config.yaml
arch: "ecapa_tdnn"
model: "sound classifier"
dataset: "read English sentences (LibriTTS-R)"
train_examples: 15625
time_shift_ms: 100
input: "waveform_16khz"
targets: ["voice"]
num_classes: 2
norm: "groupnorm"
hidden_act: "relu"
weight_standardization: false
depths: [12]
kernel_size: 3
wave_channels: 96
wave_strides: [5, 4, 4, 2]
widths: [320]
loss: "cross_entropy"
init: "torch_default"
optimizer: "adamw"
learning_rate: 0.0021
beta1: 0.9
beta2: 0.99
eps: 1e-10
max_grad_norm: 1.0
ema_decay: 0.995
max_steps: 6600
batch_size: 64
epochs: 27.0
lr_schedule: "cosine"
final_lr_fraction: 0.1
warmup_steps: 330
weight_decay: 0.3
Rows from block 7, named by matrix and row number. Each number is 128 + 24 x the weight over its row's rms, rounded and kept within 0 to 255. All counts start at 0. Numbers have three digits each. After the name is the row's rms in percent of the matrix's.
# c30: last pointwise conv (model.blocks.7.c3.0.weight, 320x320x1), inputs 160-319
c30.89 073:126118119122130107118127138119110136146099145102105096110133130128123118122122132159104151104088103118114103122116102155104112122127117141125104129125122131120111123135130141111095118108109132088136146114157122110102134102109115127153121118153136138101126095108136139128153143132077126107095148187123155144129106105112107159107123172116107121112119130107163158135112085101109143152134143124138130114143107120106161135140116141127138141141104148148128100082113159161120147128140092
c30.90 195:135133143154139148138133134137140144128141137135137146148144156135133132132131138143132125155147181164165167171153153153164160139147165159178181158143135129132156137142156132122154145144135157152137134133138168141140127142123134154136121137135131152104133124153128134134126119134138138137134126139128140132124145129130130141131129140124143135160120132126133136150141151148134128151157138142145129140142140159147134151132127116149129127128133141132116141139130127140127123147137113
c30.91 063:116125096089119141128125111122150144129146125121130092102088122147145114125125118113096108128125113075113077083136091137109090137117125116072104103150114134102114131119114145126112148110116105074140159155144086131109121122126102127112141140120142150103127105089153112148164121102125103143112114131134125144100111109118086108125121137146136104082091109117115158172115091114121140139119105108151146122106121124078164119114123084127107146094130119115088126091103142106135144116115154
c30.92 162:133138138154141149121131122133134124124141138138134136141144163128140129138136134140151127169146166175167174170162159163173160133141168175181179147139132133136157134142164128125172137129137162151123136134128168140173138133125165143133136134124142148101145116131130124127130124133126134126143118136134132128123144127124150129122131146115142131127121138126142145145131162144134145148165132139128133149130171141168128139140116124141131132116129133135117136132140133141128118146137105
c30.93 084:130147077160133134086133119111105140168128103118119150136125124128126109146138131101130109116117079098113099114120108112114099128109117115132095120119143118138109131131133111132108107108100132128103132147116136112148125103136097133099159109129129114116104121109107141133131104138126124140103105133146123105132114101121129196148107108108168131132121126121133160147109113094120135123136125112109105122118097101103134047125120131150112103137099127114138093102114102107105121129141050
c30.94 065:132105122100146133162111129124130121131117144143132111099137093109128146119111151153106115111127118114121103122141125145123105120139131130075077131101112107130119106124116115104105108109114099119114150138100102114104147102133113129126105116132124124128118126102103138124166129110090133108129118127140126150143129071127129126144126124107131139088114146147156124141114090102116150123119143115106151103104112106119117145109153123099122136160124126106131127089157131142143114113171100
c30.95 223:137129139150150146148145145149152154132136139130137154141139145149135142131135133138146133152148167163144153166161161164146159136160168166177176159140138138127138133153157127136146160139144159149131129137148156147136141138137139134142143137124125158113142135143135141133135136142136142143146143139118147139131146126138147156128145138121136135154111134148147134172158154156134136145147145158143142147146150161160132140131125112148142147126137157125121131143144141146122126147148123
c30.96 060:141115122107141153125114113119147096144112115144148083106139128129130117119102138123127116132097097119110114114124110097075100142120121127084128132153135152123109131138115136140120093101113133089129128112123116138089108150134105121138121128167140117203118101098147143150138121114135103108099123144127087141135107116105107136125152101128155116085110121141167135099150087111119105077101148125132143150145094101091148064130135143121105099159117127108191150111128152112139147133129150
c30.97 075:122125120116115132076146095141134114141136157091119084099124086140108138104112129124093111110115114125116103100110099118088103103120138099103122140107158147124107116105109116105101142132109103094104120131131130113088102109127118131141158141105112113120114146132120117144133106124093117125104135160107112131157145100135100168144124118134134117135109121130134136157126088104104110142080101141108117137130108125087155115106109106123124131131098107105111080127117134154127130119144126
c30.98 071:113139121110116130115110093097155115126103162123116111109143126119100105096122137126087129121113084101123100095140097099115084140098147126114107111099161138140090109127123138124094161139140112098126120125143123143127107140141120117133165105120137141099122088121108160109131097128104108125113159152120116139144103120105105132110135137095174146108097112122179157164121109095110133102129123120101107116097127114123098114101093104115099106107108134150095161122169128160110121122145123
c30.99 079:145144095124111120131121160107137114112117127143092160114159104145117127127106112097087120137096119110109125080139133136081125100117104106140077124115152132110110135107106122121100104104118109124140123134137108130134115120127094126099129137162131120187109150116137107141148113125116125128134102125134153117130115109123110186107097106100149119134114109150144121133097118114098140088134107096129098131119118106104108116101131192163115127177110122132187153116182127125137118157159165
c30.100 059:149133092100117135134112104152113107130125148107137085104134083148145129140113140105083125099097129098123118101150123092104087108129097123069137140149107114123122153121079138132096144122099119095132126118130121118121151103102124101146151143091116138088149115122104157133167140143118117137091106147130115140089148134120125110154153129138146114098117125125158143107100112133125137110082113146135121100150093114125088090139123075152115136095097126119144155088122145115100151144113167
c30.101 059:125121102095145130158137132111142142129125143111130113123142084135122134103138132139109121097133096100103077098136102111082096098100131143070128083147117116122084147109090118149098136109141106088133155115146103150101107138141094115162167154080100115141106116130144119139132130132109116121084110160130115139118106131128113124117106156126125120108107111101157170127121105134123135134105133113122131109145104114099092086144136112128152155102097102126116128117157121137137102117151154
c30.102 070:138140088107143129113103136111143106139145126119124112121152107108128128111124117149118106113103093084126106097139119131089124128125126126122098123107132134117119110132124111126092130114121117067137122112122088118113102135130091145137175116102119146121134113127132135126138116135121117118112145167106102106121112116135093116142110128133113140103113137129137151152144080119121140152085142139147113147122080116083135111129116104151117095096090129121133149113147105162130122103141150
c30.103 066:115143099105145133121112143137152101121123172160150105114156110106103125148127133157080105131117090116108095096143094117100112115099142137099076101106104144142075106136121105119080130137110099074145110129120117137118095109111101138137104131184138112121108111108139119118149099107093149121115162140108116133109109068125119138138127155146141103115131141139122147107140108148105133130097135110120123146118107127116149101136103165142151101155115130122146128111152134131132142104117109
c30.104 067:094128113095128112152142109147118138132140115149103128096121102150109114119152128116120108115095065126106115116138101113089096133137130113084108110124133134103105127150104139119096117110125137127123142108111135140097125108147088118109163131145074114214105137121152124126170129134099144113116144111118109133149149102119101160129101112093161116137130095150143168125107098120101109108106124099143119137116134111114129036121152105105112103160100134122196139106132152111118124114101159
c30.105 070:113135087107114113094114084125111134138132152099132069127118108132120137130115137144119140111094127124120110110121127108122122111106100141098117119115119120123114100138099108142102136139134099103120124122145108140110122137139118118134147118110164128109119114094122141137154125105120121149119124136151136145139125083149120113140119164129115138089131138116135117129116108108102136131110115130111149115113102100116134125131146125139153134115088140128124137116105129157122133139131139
c30.106 082:083119115129099126080126103098101110169122133116088131139091098150129123120140120092096110114107113116092128118123130118106091108132125127133075120107159122123096110100120130143122109097109125121135120127123150125118139130138131147108148116120105146116093128107130128122152095129102112116105107141120131132132107145136134189148094107108132111133094117143139151145092110111108110094134102095103105110114117102121141067114144117154125114129101146133112133134126117150133124142154132
c30.107 057:146115110131139147141146146132149097097134132110132124107129093141134133117139137127127138114119079079108088102125114097091053131139079139091108138106160142154077113144088139154093093152147079094146155135126085106117127140125102116132130147086080148122142129128112111119126122096118127107114099162146073151131151131136123114119147138135119137128093099104143148130105086110115122067115115135146127152135103134107114097123123102114104130093138145130094138090122135138144120147100168
c30.108 069:146133125101088128135130120126128113117127144102114103108127123138117145128116119126100107109126102082110098107153115117084114137144095142080070093114147131146088103118118124144113128108141113104145146133133093102114116126130104130132131119096118098127110126106150151119117110143164130106124164164130109130152131096107134123121105149140101118150095111108148157115135141133111141070124115115114144147110096130139117070108145140142137144101118132118151153104184123118121153130119165
c30.109 151:134120186174123124128138132128138133133130131136118176186138162121139137130121130130173135130135156174163122156143139133155186128128164126158154145124134135133160133141173131120164138133135177183124119130118173120165139122136167134138137127127129138136132146177132124123134136133167124118176118148131171123127128162135166122123137132147133123179140139120134132142124167133142136197167135139139138136124179120164134182139127123126155136133184136137130128178126124136138137119131148
c30.110 084:132115120109101106152130167115109137118127147156109130123137092120112110111121116126092120122134115121092105114126101154125118118142130118133107122124133131112120136111160126147116127119138119121107131120123111129130119105115114144117115134183176105195121111108144146116118127108136122125112132111129102134134116118127126136113144138107134147148125152120152149124127127113128114101108113105118132119112111106123130082134118196114105107160102135124218161117160148106135148109129165
c30.111 068:109107117119129118110111143150120143114117144138139106105135094132118127147116162151116134126088089099080091091149116142089114137104134125089109116114139141137110143146096127144140103126140106115126135151149109142114134132111094134109118150115167131147122125111139108144154102129144138114098141143145116130150108121118138161110108167124142119127106143143124121134112081125114150132099106137107140128143117102092121083100124123120152131121098109133133107094112131142099123111133141
c30.112 182:132119184184135131136137130119138126128120133122130175177121188122130135120126129121187138124127155167176123163125131116178160129124145122157152115125126121130174121123197126133184123121126191172119128136129160129176129119130173130133135120133137140150123166185124129128138136124177121125186129128134162125136128174135186124133133123165136138188147128120142145139131179126120128175168125131132129126134170134179135174123120138120166118125184132120140133175130135121136124125124163
c30.113 075:143147122087123130067119118127158141134138145141147082094115128119126118106117144119110134090090119101124097095130104101085108110140132128099105097133150114141083121127171111129131142132111099106151124131124119121115103124146131139123160150142131129073111094121138137136146124136088126145102160151115162105128125101120109125111121149107127132101124144146164140142135110112099141121117121144128145116126133113081099148103146102122120110136102133152085089123101139157117145127135106
c30.114 173:121120129141135144126132128142148128118124145129140149137145177145142130140137139142134133168152169169173162167162150161173160143146163175176167159132143139122151140139182128135164146136131147175137136129139163145171134130129149138140127123132127134101138128147132126135140120138125134134142130137133148137127129132131143139132140132125141136164121127136142141155130135137137136142162146140129133144137144156168128136138133112154122129124131143125108142141146125137127125132130104
c30.115 058:148140085082119151105149140109111143146136147140145086085128103128131123123139140122115128133146117102094111097151116097078093148116115110079126113121120108116092100132067104120123138139127095101149109156132104129091133147112123130142133125094095139094137133110153143152166130123077108136091117134116115118144102106099099099139099127128154109096146147139171183136129095115107122114090134149117117153118122137102097125103147100092152144117128129106131129118124150115102154107106105
c30.116 065:138149087079126118096120088134122102102106155138133117090104110140145143131144104161116125116124114120089077106136110096084099128144106131106082111128136135117102120147089110110107138113104089071133122124143131114079120107104092128098172121107128133123115109114127132150157147126118134115099154167134112127127119086118124160112143118118157144158131147123133130168121093110117114115107144122112122129100088107091116106117129074114147111111119156146109085139120133150134150142125164
c30.117 069:119146117081118148118150144145156111141113162116123119105151127139136112134141122134103149124104115117116109102115107128081152131098107123132128091114148136112117118122112123141085124138113091109128132146135134111119133140128084159129166109159097146071133094111130156129128151119102109132125133132116128117116140085132134127150121155108108107096146150113152135160133105125122114140126144131101114138139099122104105123114127113126130133140101132136093108115126144138135132144134067
c30.118 054:094126099092120137150147143133139136136117093133099106109119098113111110120129133103126121100142131124123094117141098124102088132111087112109141151157155109121085117142101157130123101141118061089129110149142096096103129094123087122124116112126109102106141101103145103116124137113058128120093115121135113108097152115109083124150153087138158130067137092096141138134115099150124129099086129115139153100153059115114122105141130115094114138138131114149109131095144142110109130119145150
c30.119 060:107124101100136124129126114100116131126131138138105092118099086104145128143106131079114141093135114132084115103129088083092099145107124128114092139141149109122073137118097149147081124130107080093139149127100130131096116108137100137135153106126122111125139103099154150138164132124115135125120139161120118102123107118144113122137115127101107115064097097102139137133113114153129124149096124100150129107143133118114111097133144079099147149082119113117123124090125124141108131143154140
c30.120 050:177144096094121085136156140165157144121111124111152114125168145112102135131124104140113099131121099135096104126151129123106127129138125099118119105110137108101098099103107134135123132099098115118150130130184124139144135132125130174118148126151154169140175111147098158174134112146098116144082130137123119139131168094120134103095126106091132132113102132177167130153150099080071095098140091124096140144120117131121133072120140111141128167120108134143132125088129135138118116137139095
c30.121 084:116120085119055119104144146111081144118145106144123089102106127102124111110104107152093100149148117110120117123150159123127116126142102130097103155131094123118116128124117132142100069116121099110122129127152100148088140119135097095131095114085127083119115091117142095129152113116084132126119100103111096141125130081128114118111129118169091123114145089129078072080119089118121117129122121131119124080140104127106118172132117115085113134112113056136152110115112120087124140106090112
c30.122 146:134139158160125132130133143120133120126131147123123168165138163126123118132140127133175115149160156155152154154149158141164190145137143161168157150137136131127160129130171135120166125126126171169122118119117166123161145146133167118135125136125128132143121147173135116120125135132153121108176133123141149137117138168138156117117130134184129120166149112120138128123122150130138136183154137135135126130126159130156131194144122125127157128125168120139142126159120128126115134134127179
c30.123 078:112112090114105115100130133140086133116117119122110104122114098116110112135125127138112105135132131121128141115111162130101099122160103143099109150122086134130107120127125129125100084149143083097110140124127104148119133141147118116127083144086145080112145096085145091138123123111082122088106074067102105135130116103113116137138117116142066142094118078114074070075117093107118143115117124116148117118125111128092135180107107116111121109125085054103120083095091123115150148141070130
c30.124 061:150115106098145139109126076125103105135129138145111096128143099143103153109125102107098117173125118108095162087120160132091128133175096156085086162122104113151088142155112117124093123137145144091120117155116096135104146123140114121135121148086093118149102102121125096142162109111058113114102102150126112154103119090151105105110131151093119132107142120150106126117105105096113155087116099148110109143122131129128117109114106069109117137123125118104102091098092133150125113103107085
c30.125 197:127133147161141134163132153138136128134131144135130164160137175157142145131140127133148129159156154163164155161146157161168146152153160161160153173154143137141152134164168123129158154131141176174134120124137163133169151148134155145146137138136124149135139144162138145137130148150154133133169133139141148130129143155128159153128127143126138135180128133138142132164136163151156132126167133158127135146135164158163131122130124139139146149138151154127138144163139135146128143150142141
c30.126 064:105099077108097130089127107121109108127101153104147075110151124117116142130130135138129090143125093113081128095152134110118118112158100149114083139122099136128106149131112129117113087119119101105128147149139114129093129139127086125179103141108105096166113075109108113145135138127120143122087099119158105149134134109140127143115150096138111125097144099142127097101119077095099122111111133143103123128149122094104137128092091110128090106106095104153082107101073129111108104094110111
c30.127 103:131143151148138137131134119116125139132140146133111134155139150128143115118121113115150129163161163173147154148143170143166176137148174169170137145131131131130145148147170121136165138136114152151132121125130168125168137124143165102146143122145116137145112133157123133120117119136147140116164141145122130127140112153142153120122119145126125142153154129140150146144129159112154119153141139122142121142141136118165127177143140129101135135138169133130154127145119140143129115116124154
c30.128 121:121127165151147124148118137118130133141135139132122162153133148136137126137124137119174119152155176176171161153137174143155166125144153154155153161124131124125171132130158123129164147139138173155135136123131153133170141131141172107122137122126136139149127171168135137125115132117148128114171121142138134125131134148124156136123122147154116127143149130120150129126135168129153133186166123118134130140126146140149127190135132124116148119142175124141127125153120129149122123126113142
c30.129 081:107110099091094121114126100121076111143134102107144109092093101106108137139116108134099135136151141096107123114132141125091139137140106116116103150136107117109096112125107143128097067134145111121129135109133127124084126123124117098142077123125140066135112084080123094132167104140095109129115079108124083122141132110114109146138120096155064143107140109145102108069120119106121133151079145141131134115126112114108146184101124115102103109126096090124141102111117104103115142126073139
c30.130 063:115103091091158146135110131117162119136133170126101090127148111138114120098132146117130099128127087105119114100153143116120101133161146144128124147137121151112082144128102123125124152117149117132113148102148105126152137130110113103152140101115105130105116108099123147154086143122114108088090143119162132126148149076136098140108150165059102120111103117141128147127145114095143131087149117146122130119119104096108114077131134151138136105126088151136149152096148150144143143135153109
c30.131 123:123118158158147143146139133121145117133140144124127157144144166116121132123122114125161132159166169167146159159153154150151156144145172143156167145125148139141158153145148131141164151138137154144121116134117142126159129142131152122125137117141122130144120144164136131130113122121145126113158144141126148117140141164125151124129134144146133135164145123115150148135123160124154138170164133130119114137129145136157138173139133128125153119126156143123140128162141131148132123124125142
c30.132 063:154119085121113153117140084119086123142117136104151125124127091106114143111140102075131153130152141141100140092132136135127101124142099141083135141109114103130103122108116100116082118113107103110145122151122096124113139133109096126149128127108148089126140111126106077147112120127100148107108097078133092111130117115127099119110111125135080139101103091137098123127103108128118112128090119137151131141144104114081132130099154085101125120064081115137067124093089108141116106136080132
c30.133 151:120134179157133139139128118135123119127131134134128172170141161132136118120122130129164133144135171173151142153134139131147181136139156145148164134140121129121161134139168129118156131129131167173128137134130170135172130133119158120143125128120116128158117154163123125127127140133159128128158123117125141122128139172123165119123137134167112126180150131119134119126138147136146122196149131129121119121121160138164128205136123128130149137118159138128140132169134130143122130117120177
c30.134 097:112119138136144143156116116124149123146122155148130148159138163130142115118134108125141125137143153144151143152156177160148166131145156164170162153137147139136154144132150145119156134130117167140142117129126155122172160152137145127131155141122117136123116131162121119123112137136143139112155146150147144125111138131130134118144139133134118126136153137127155139135130133142160139168139146132114123148115145121157120175120116133122124117145147146125155138137121146148119120133143142
c30.135 074:118096088120135171158135126100144119116132143129134101114156130126131142134134142136091103147163085121123134144135153119118117142136119135122102158154137147121119146144097119112134165109118130120127121122124091143150151137113090080143134134108122133119137124134120113120136124131112132099134131119137131131119114096108127124144107150066139145143132104136134141155156134134144154092128145117088127105110115117118069044099098157134123134123094151128118118096141151140102115120130119
c30.136 065:119152104091083152098111120111110124134141133124131107111148109102114108139141140131114121135152144113113110109122132128109095114162086110124126112127127144148108106151090129128113085150151122133125127150109114117130131132131112075126096147091124082159140106092110104110131127135124143080093086079138092123149149087129081143109143115120094110108149107113086074111117090099123132138099109137098097125126134137103153130132122118108129104127102077138100084085104100143140104134083126
c30.137 061:145118126129156136103148150103140149107132180110114100093128089126147141128128127102118147084130107095111089098126080079093118140122094111113115088110141113100094144143079109112085126151116100130141125131111118135116129154127120089134125118146105142122113078099130114120102133144104148109105093097133113108111140100111140127118140173115107128113130116127143131105133087106118107123124145134128125099117112131119088082116113088100142119137114098130103083126108107119129099134095122
c30.138 065:111133073068103119066121105109107101150147139107118096109092097113127134147128145154112135138116114113089123131108117138120091109140091126129136118115122105133135118136116118125109088118121072104135115123141075148082116110137141090129089153120150081117136169091138111123134140105113144128111086087138084119140129157142099125143106097140061152053104127138083100081115126135115117103064148128110099145126062146080139163123104104099114135108119074134148126087083101115119145122065142
c30.139 069:141148128129083103124132144141066121153151171134112123122132127116091138102098106133091118133123116095119112085118171132122121132143118137100083123133075146109121128154113125124115105102102106125148109131139106134078127123117085119129085103095145081149110099117119096131124088139117101102091078076131115152113136095116145131108148094130099127136122087151102116137102104091117155099126114126092133098134121114119129122109104107120109146088090119114134084089071125089101118120147136
c30.140 142:139131149157142149169131138138138124131130156134144166156148153141131141124145118159157130150156150164165167164143163156157161136172157174157160177151136158128151140164168130128160140137136165148140145128121150139180153143120151134152146137146139161145130160151126136126132150147147146132167152152144148132139138149126157117137141136136137138153124129143143132147153151144154140133152144155132137149141163144170139124142137131125152148125156139127145142150145144156127136136126150
c30.141 068:124132089127094106116124118122093149146134171141149109083124099123105146101114134147115126139119126119096138089134163120106125128125110135084087139148103152117129155126131125133103082127107131132144104105115110120089113119147121117153092142088156084119141084086145097150115146111114123136126096090148111150148129113126129109138136104124109110120126113117110086127153112130120124128099112114108139100105114110079118102104146110114091113091089093140116063088096131109134144134090114
c30.142 066:135114105094124113111126140119129120145121150162134095109143129131116144135133112128114125127116081112113148091120146126118121140162116137130097131139139140134104146151094110107112125118148115113115116136110108132118132139141101112153118120112141129142149073135146104124070102128107126115099116120091142105120144083141117144110133179098095125095107125111142132118161111115102149116134129140150135126138118132117112095120145123129108118109129105142101096092135136122127125108145133
c30.143 055:102128076108134114108106144137139108110147186110131123124157069122151132148138134118081116120148109109099124125111119100091146131115124165112128104155142131111100116155124127120078130135153120083142119138145107135098137129137129073115105131143150106090135120128103111135115147113105110093090113135142133153132135108120110108128144170102089140127119097139145143112142089121086104102127150111130151098104091133091109128112110140110127122120130120101086123115124137136125131129065116
c30.144 072:126139115109130154136121141109117123126132113113109073105113123130102120119132105106095118152139099123113127125126137131127098123120142129111121133117112120118133117118124119136136121122149122091149137128137095091103120132120126094090131108090106146103123119100104098126136108100147131101131143129154125146120131087108136101140124095131147115111094068139128153134092121116067115125118103104115100137095133140124099080128110096106140139105097139126138120098100132136124109114125104
c30.145 149:118127177159152149149124141126132129125127144136121154173128157129140118121128129123177129166149162164161167149146160159166169128136150151167152142145132128127165143132172122133168144134130164161133135128122168129161140134119153128130134125131122129150124169159118133130125135135165138123156132125142143132133134167135168126135137148162118123163142140131142134143136152133147122162161127138132132144139155125150115178134120132122155130130163144120140147171135127134128132137118158
c30.146 057:124125092081150110116121114108144103128129196145132076108150105144126128135111105106102134158129087113128135125138127123123129138138092106095118103150112154124099137156091105116106104115153112117106124113101092125135144151135117132118115161135136131169113089116116155122147125103073136103124130130134130118118153113138125128130141145090072117114120139138101109130128088146123097092111144151139130101108128104094119140149133141130136113138099138154167109089103092164127118103144034
c30.147 054:152156122120145087110154131131148103110147131110097108094163137096121105094141110143096092116092097095131082117130095105102134086135114078115128092110117147119100134139106089109130131096099111120158101105132134148115139137127121132107139126111105132104150069124116138105106077114099156066085126128150111127124120079134118146111130126063121139109060126123137115150124119087117141088101101089126080129100106158105114128142127087114117130101094115103083063112106152150129126117147080
c30.148 056:098114101130117142125137141153156155129136174115119103105118123097112108126142107138107153116114117091109116114112095128099131117098131113134119121135100101114114108119082145133084119114101094073108136132135102097134140152140103110138119136156136136128138049105101125140161116111124119092106182162086089117108129114151143140117137132079112135123096137128139141144142077135087131123095106136133096143121076147080130085125101130128104102149117127151135134124146118133149147095109099
c30.149 104:117137164168145124136131126124140123136140140124132152160123146137122116144143124124168113156131155158166147159138145144147165140144166158163155156126150124122173132133148131113159127142127164162127133142116153109170129130142170124127157136123129148140131139163141141139132135115166135134171146136127133118121136159124143122124114138135133118159138130113123136146124166132136133167155144138128131131124142134155138199140120126105150135127150124115133114161134143143128120135135131
c30.150 107:143114165154123146152118126124149140126129140137135167154137160126113115137128133126178130149155151163145146154142159160156178128139158142158159157121148145117173127137174123128172153131114167149133125116132144144154138119119148130130141119141132144128113156170135132142127137132157134116165144147118162120122138164116154141119143142134126127159146124135153134152141174120144113168170138113136130132116167119155129180143136126129148135146169149134146135165141122148126133115132130
c30.151 062:108104134099141132132105119115122140124134135156107093122148094117148132122147098142087121113130089109129128130132101159088138147142112138123122141154128143156113144150121116129114118109144128093110103147132132112121110112112115088095132154122093127130118085126126108120135137140104130097081091099109107147151148096104100143125125132093093126097105128135130118144152080149115127120096125137122146121152107098131131090108150103077111134135118142149132117129103125164132121118083116
c30.152 077:135121118094110154128127147131113111101134168126113095101138124121133113104097109150093121145145087130126142135127144150105114134157134138130094134164128117126091147141118146144093128114115119101124144133126136142132150126132112101154137131142138108139136077096128116152122129143118126103094112127131113138131138107112103123132152176089117125126100118132130114126124117111122153101125116127112121091108124119130103110109102088123141123092100114119110134106137144131111118088153119
c30.153 068:118112133117113134122130135127121136129114131152142116135164110122123144120139141134095108112116085126117110113124112114107103094135146104129121134123140113104109123129145139114116117131112102103146107134149108146112140104102115155109130142157119112129131092095120116145124122101124146110099097134155140111124128082123138147154141147086142109121102133129150117108123092095092139120106129110133153109129120117108109082108152122165102132104096147133120130136119147095129121148099095
c30.154 121:121114163169134136133139135119131118147137153126125155168132150127128138120123120131162133153148170156164153161146153148168162132134150148162148140138131136126163145119159117132168133137136165166125119120129156126168129120138165118144142141126130123146116157148124124141118128141163127131166129141126131141126139167135161135131122133162131122164150118132143143138120163120145120187147126118134125138138152126153131184138133127120158133125159122136145146156118136139117141136116160
c30.155 058:105133115099132147125126098134119149128101154155132123089125133117118154102148106097100125124127086137101115113142143117118147125150121123106099108101125128128092138136091124102081148137120083111150122149116129149086142106100137096113142097134127127135150077109116148110126142104097105139125130126140126111135135127150133111142154160102084143139106110125119144112150091103123109107082100107128116134099130094100102086139140113103117121135126106134111107118108113112119129117097116
c30.156 077:123137121124109143081137125136112140149141149105123131103146114136099147101121108146088127129151108099095150094153182121123146125154093126107101151174101130135109130154130148130093118103126124129144126113132114162113145111137102105163113148062118085139130068123125114128104130152140117118117115112111118127140119088130132124127146112105116119156122074147101123115126084104164141102116143121126119092127102112098110138100114094136100119081115087114103082103098129095138138123155156
c30.157 155:131121157157153152175145130136161135136125133130145156138143162126132123134133122155153127152160151163155161158156161157155155149177162179171148153142144150135157143149176126136168138142125167142133131139124131156161148144127153119159141123141139144130127151150136133132123148131158126123150143140137135131122148155130148121137128154144142133168136124130152139132138157147141145149149143150134129129147169160159128143130121144108146120139165148140142144150124144138136141133125137
c30.158 059:108112102108132161067140132098082138130105177120119097115174117124132102101105116126127118132112111091127128134105142097087133086089090124107119131090122104102087125147099144136087140155119126117135144129129118148134103140102133107122125155100118108106100107093144117142109120100110142106096111105152095136110146108149092100113154129134086121077117135110113092129101075142094125085092112091102132130133117148127155117126109087092089148118101118149125093120070130105105111146110117
c30.159 079:114134117110062113099131109130097127133126130123125123091126087123117114139106137127112112140132117115115136121112155121100116126128096104108098118138098138121120127122108144149090080109112093121113144136122106126113139140111104080116110111107151081115112111083124096145165101125085104111110092074132073149125127122148119130147118081172097118094148084146074069095115119129136117137083114114123093084115103143085142175105112115087090113115114095139144099102086100090150117110102153
c30.160 075:137128122119124152132141135123129107115121114151123117149142107112137118108137137111130114117135079086107114105117097095129074118142086115106099130148144134110127141138135143128121147106126150136112134147115112124110140113135134122100144126144115150161139133128146106111150140145130108145129128121125115134119109143141146121111130087136139120116142106128152142142110112112105138099142112119137118108127113121112137050143131145107140133128141157125163151141112119131123116144104135
c30.161 063:138144111119142134102113150152112099125108124168109065103147151109105148116112125138092128129095110106103120099150106160127090099119116147096125122135148130147111125125111133108137164147129136089110104149103090142122106140121112140105149148107128127163124138123138139134158152115159118154106160158154139136139149075126154162121138113154147116109127141146195171161118078119125106089157117104131106110142136117133143081146130126132133115131103168143139139096097102115155108137139104
c30.162 077:130125102107105159107143136119133135126122158130106107138130128122107113155100142114086129116117094134114108117113126142096143119131148110106111135115165147113114105134090124137118134102138137104115136111106128123133115118129104137107176116122099175055104092133121111135171132121085123125133119155122178130110108083114114146144117166092177145127098147128184168155131087139123124158125134105134145124136112140093145151117123090113120107120122144150092138105097132128119130104138061
c30.163 065:079101134119126121151122107131147111094131145087150096132095105120147140122139140130096105119132086092092131094112103127084124116107127140099075137146161142142097113137078143121121146106131128127111134111135084141110131133124088128149139110084073155100117148094140103142141131140114101106097124128141109147115115105141122101128112144100172145121131096142168165135119123117107107171137147111124143130102130098106088150111133097143110107111119133137093136127149112138132138119104117
c30.164 131:124125156158132141117125129133145133116138134148139169169142178122129125131115142143169135130123165175176139174137115137168170134118167117163167121129136111126181122117168138117159149129117179164137123116135168138169122137137186126131140122156152152112139118170131133130138120134145121130170120137122166129123138165135164099116120126143142133153141148141154156135130178130115137190158128137123129113133173129180125174117136131117130113126157153119128126152132117127118124128111120
c30.165 147:133126149158137138135134140131154132135136145154138161149164145135147129138139122138141123169158153156154182149150167167142171141162169163177162162150141131135129131136165125128147159131126165149135120135143154130161141145133140143137131129144160155126142122158125125133136128138124134129149123139130170125130129140140150124130144132131160138151115157132164163164128152133147129145165129135134134138131157142148151162130120117148135134142142154122114145141133131135123117142140115
c30.166 062:106142123099125145124112121129129114099127118153120079134136111144134126120141126103114104127098093097125117135114108103121093132123138127091091114105127133116115147137127128113120129144145109134125104133131115110117098140147109104114169115155153141109148098089107118113124110108111112105128110139142144141117103073146118130112123100127170130109140117105165169130113104104093101104125114141149125148153117144099111059130153143113135128161119125150090153089152135148148115109142104
c30.167 059:106112147153130149091138123121137150097155125091118134110122109130128125139132149114100140129106060125083135090109142092082099103108126143096094110155140147147118135104118121151119102141146146140154112125126116102130129144139090105097147130084067108083123108141104105137173146107102096147100146141130092117122130090128102098117117133136112146105111112103155177142131102123128122097155142133149133145088137153120088065145104113128107145100112126129112113098173144145153125135148138
c30.168 152:139120183165147122133137120130133119135123128139135171164136163136140119124138128132172120146148168165175144170150152155164165131130161149166151148136130143134163134135185133141174141136118179169122128129138176124178135144122162136134118122148147147124134128162120130129139122125148122122179130141129159126129122161135178130139126138128140130172126127130152152137134181133149139170180146138140119126137176125159140167139129144135137120152163137135141137178162138123136129133131127
c30.169 067:115117097099152100093138081107107128106153116128135105096153104114143111141112117102092110123122101131089133128117150142087151102128109137104131151117149107147097118103111130151104122141139126076116100147113127130093127115141117114121133123124184160095110094135117135104162116142095114103110164134142134119115147111104120107147140119102120144097138114129148142134125081115088109172133146109139123104139117107096136161126134142112142127085088117110068095087080103151147099097126079
c30.170 138:133131148160147146112131128143133129135134126153119180150153159120137138133132128137183137140141171163177158179153146145173163139141162157177175142127136133125163147125187125130166146131140165168128140125132169141163134129119172130124138131137142155126133141150138133134136132126125143126159102109122161125135138154140168111122143121127148119164138138133137127146139172145149118168177140126146134129144164139161137165136119144130133122146151154121133121165138122138136119118114116
c30.171 129:130128155148131128128139135120141138118134121124137143151149159116135125129113129132166133133110180176174106170134106133161198112124160117162167126125140115139170114125179128134169136120115167176119130129142180132174109120124170130129142126134131145130129132155138121116147112122135137118148132148142183136122129153118162118138139132128151138150141122125140137142133152127134120203147126126129131135116158124148125202107121128118132123124158143134116141146127129131128117112121118
c30.172 139:119116188177144134116118131122136118129128127141135189177151173126128117140123138123186122142112166172165124163129119129164191121137164113177171100132129115117171107119167135127167153131119172182120133125140183131183118121133177133125127134145150142135126143166116130115131126142135134126173119130132162117123118183134163112133121122145151133169135126131159149148126183130133118196157130120114125120136172130168121183106122137142144138132158135131131138173115127146138127121122109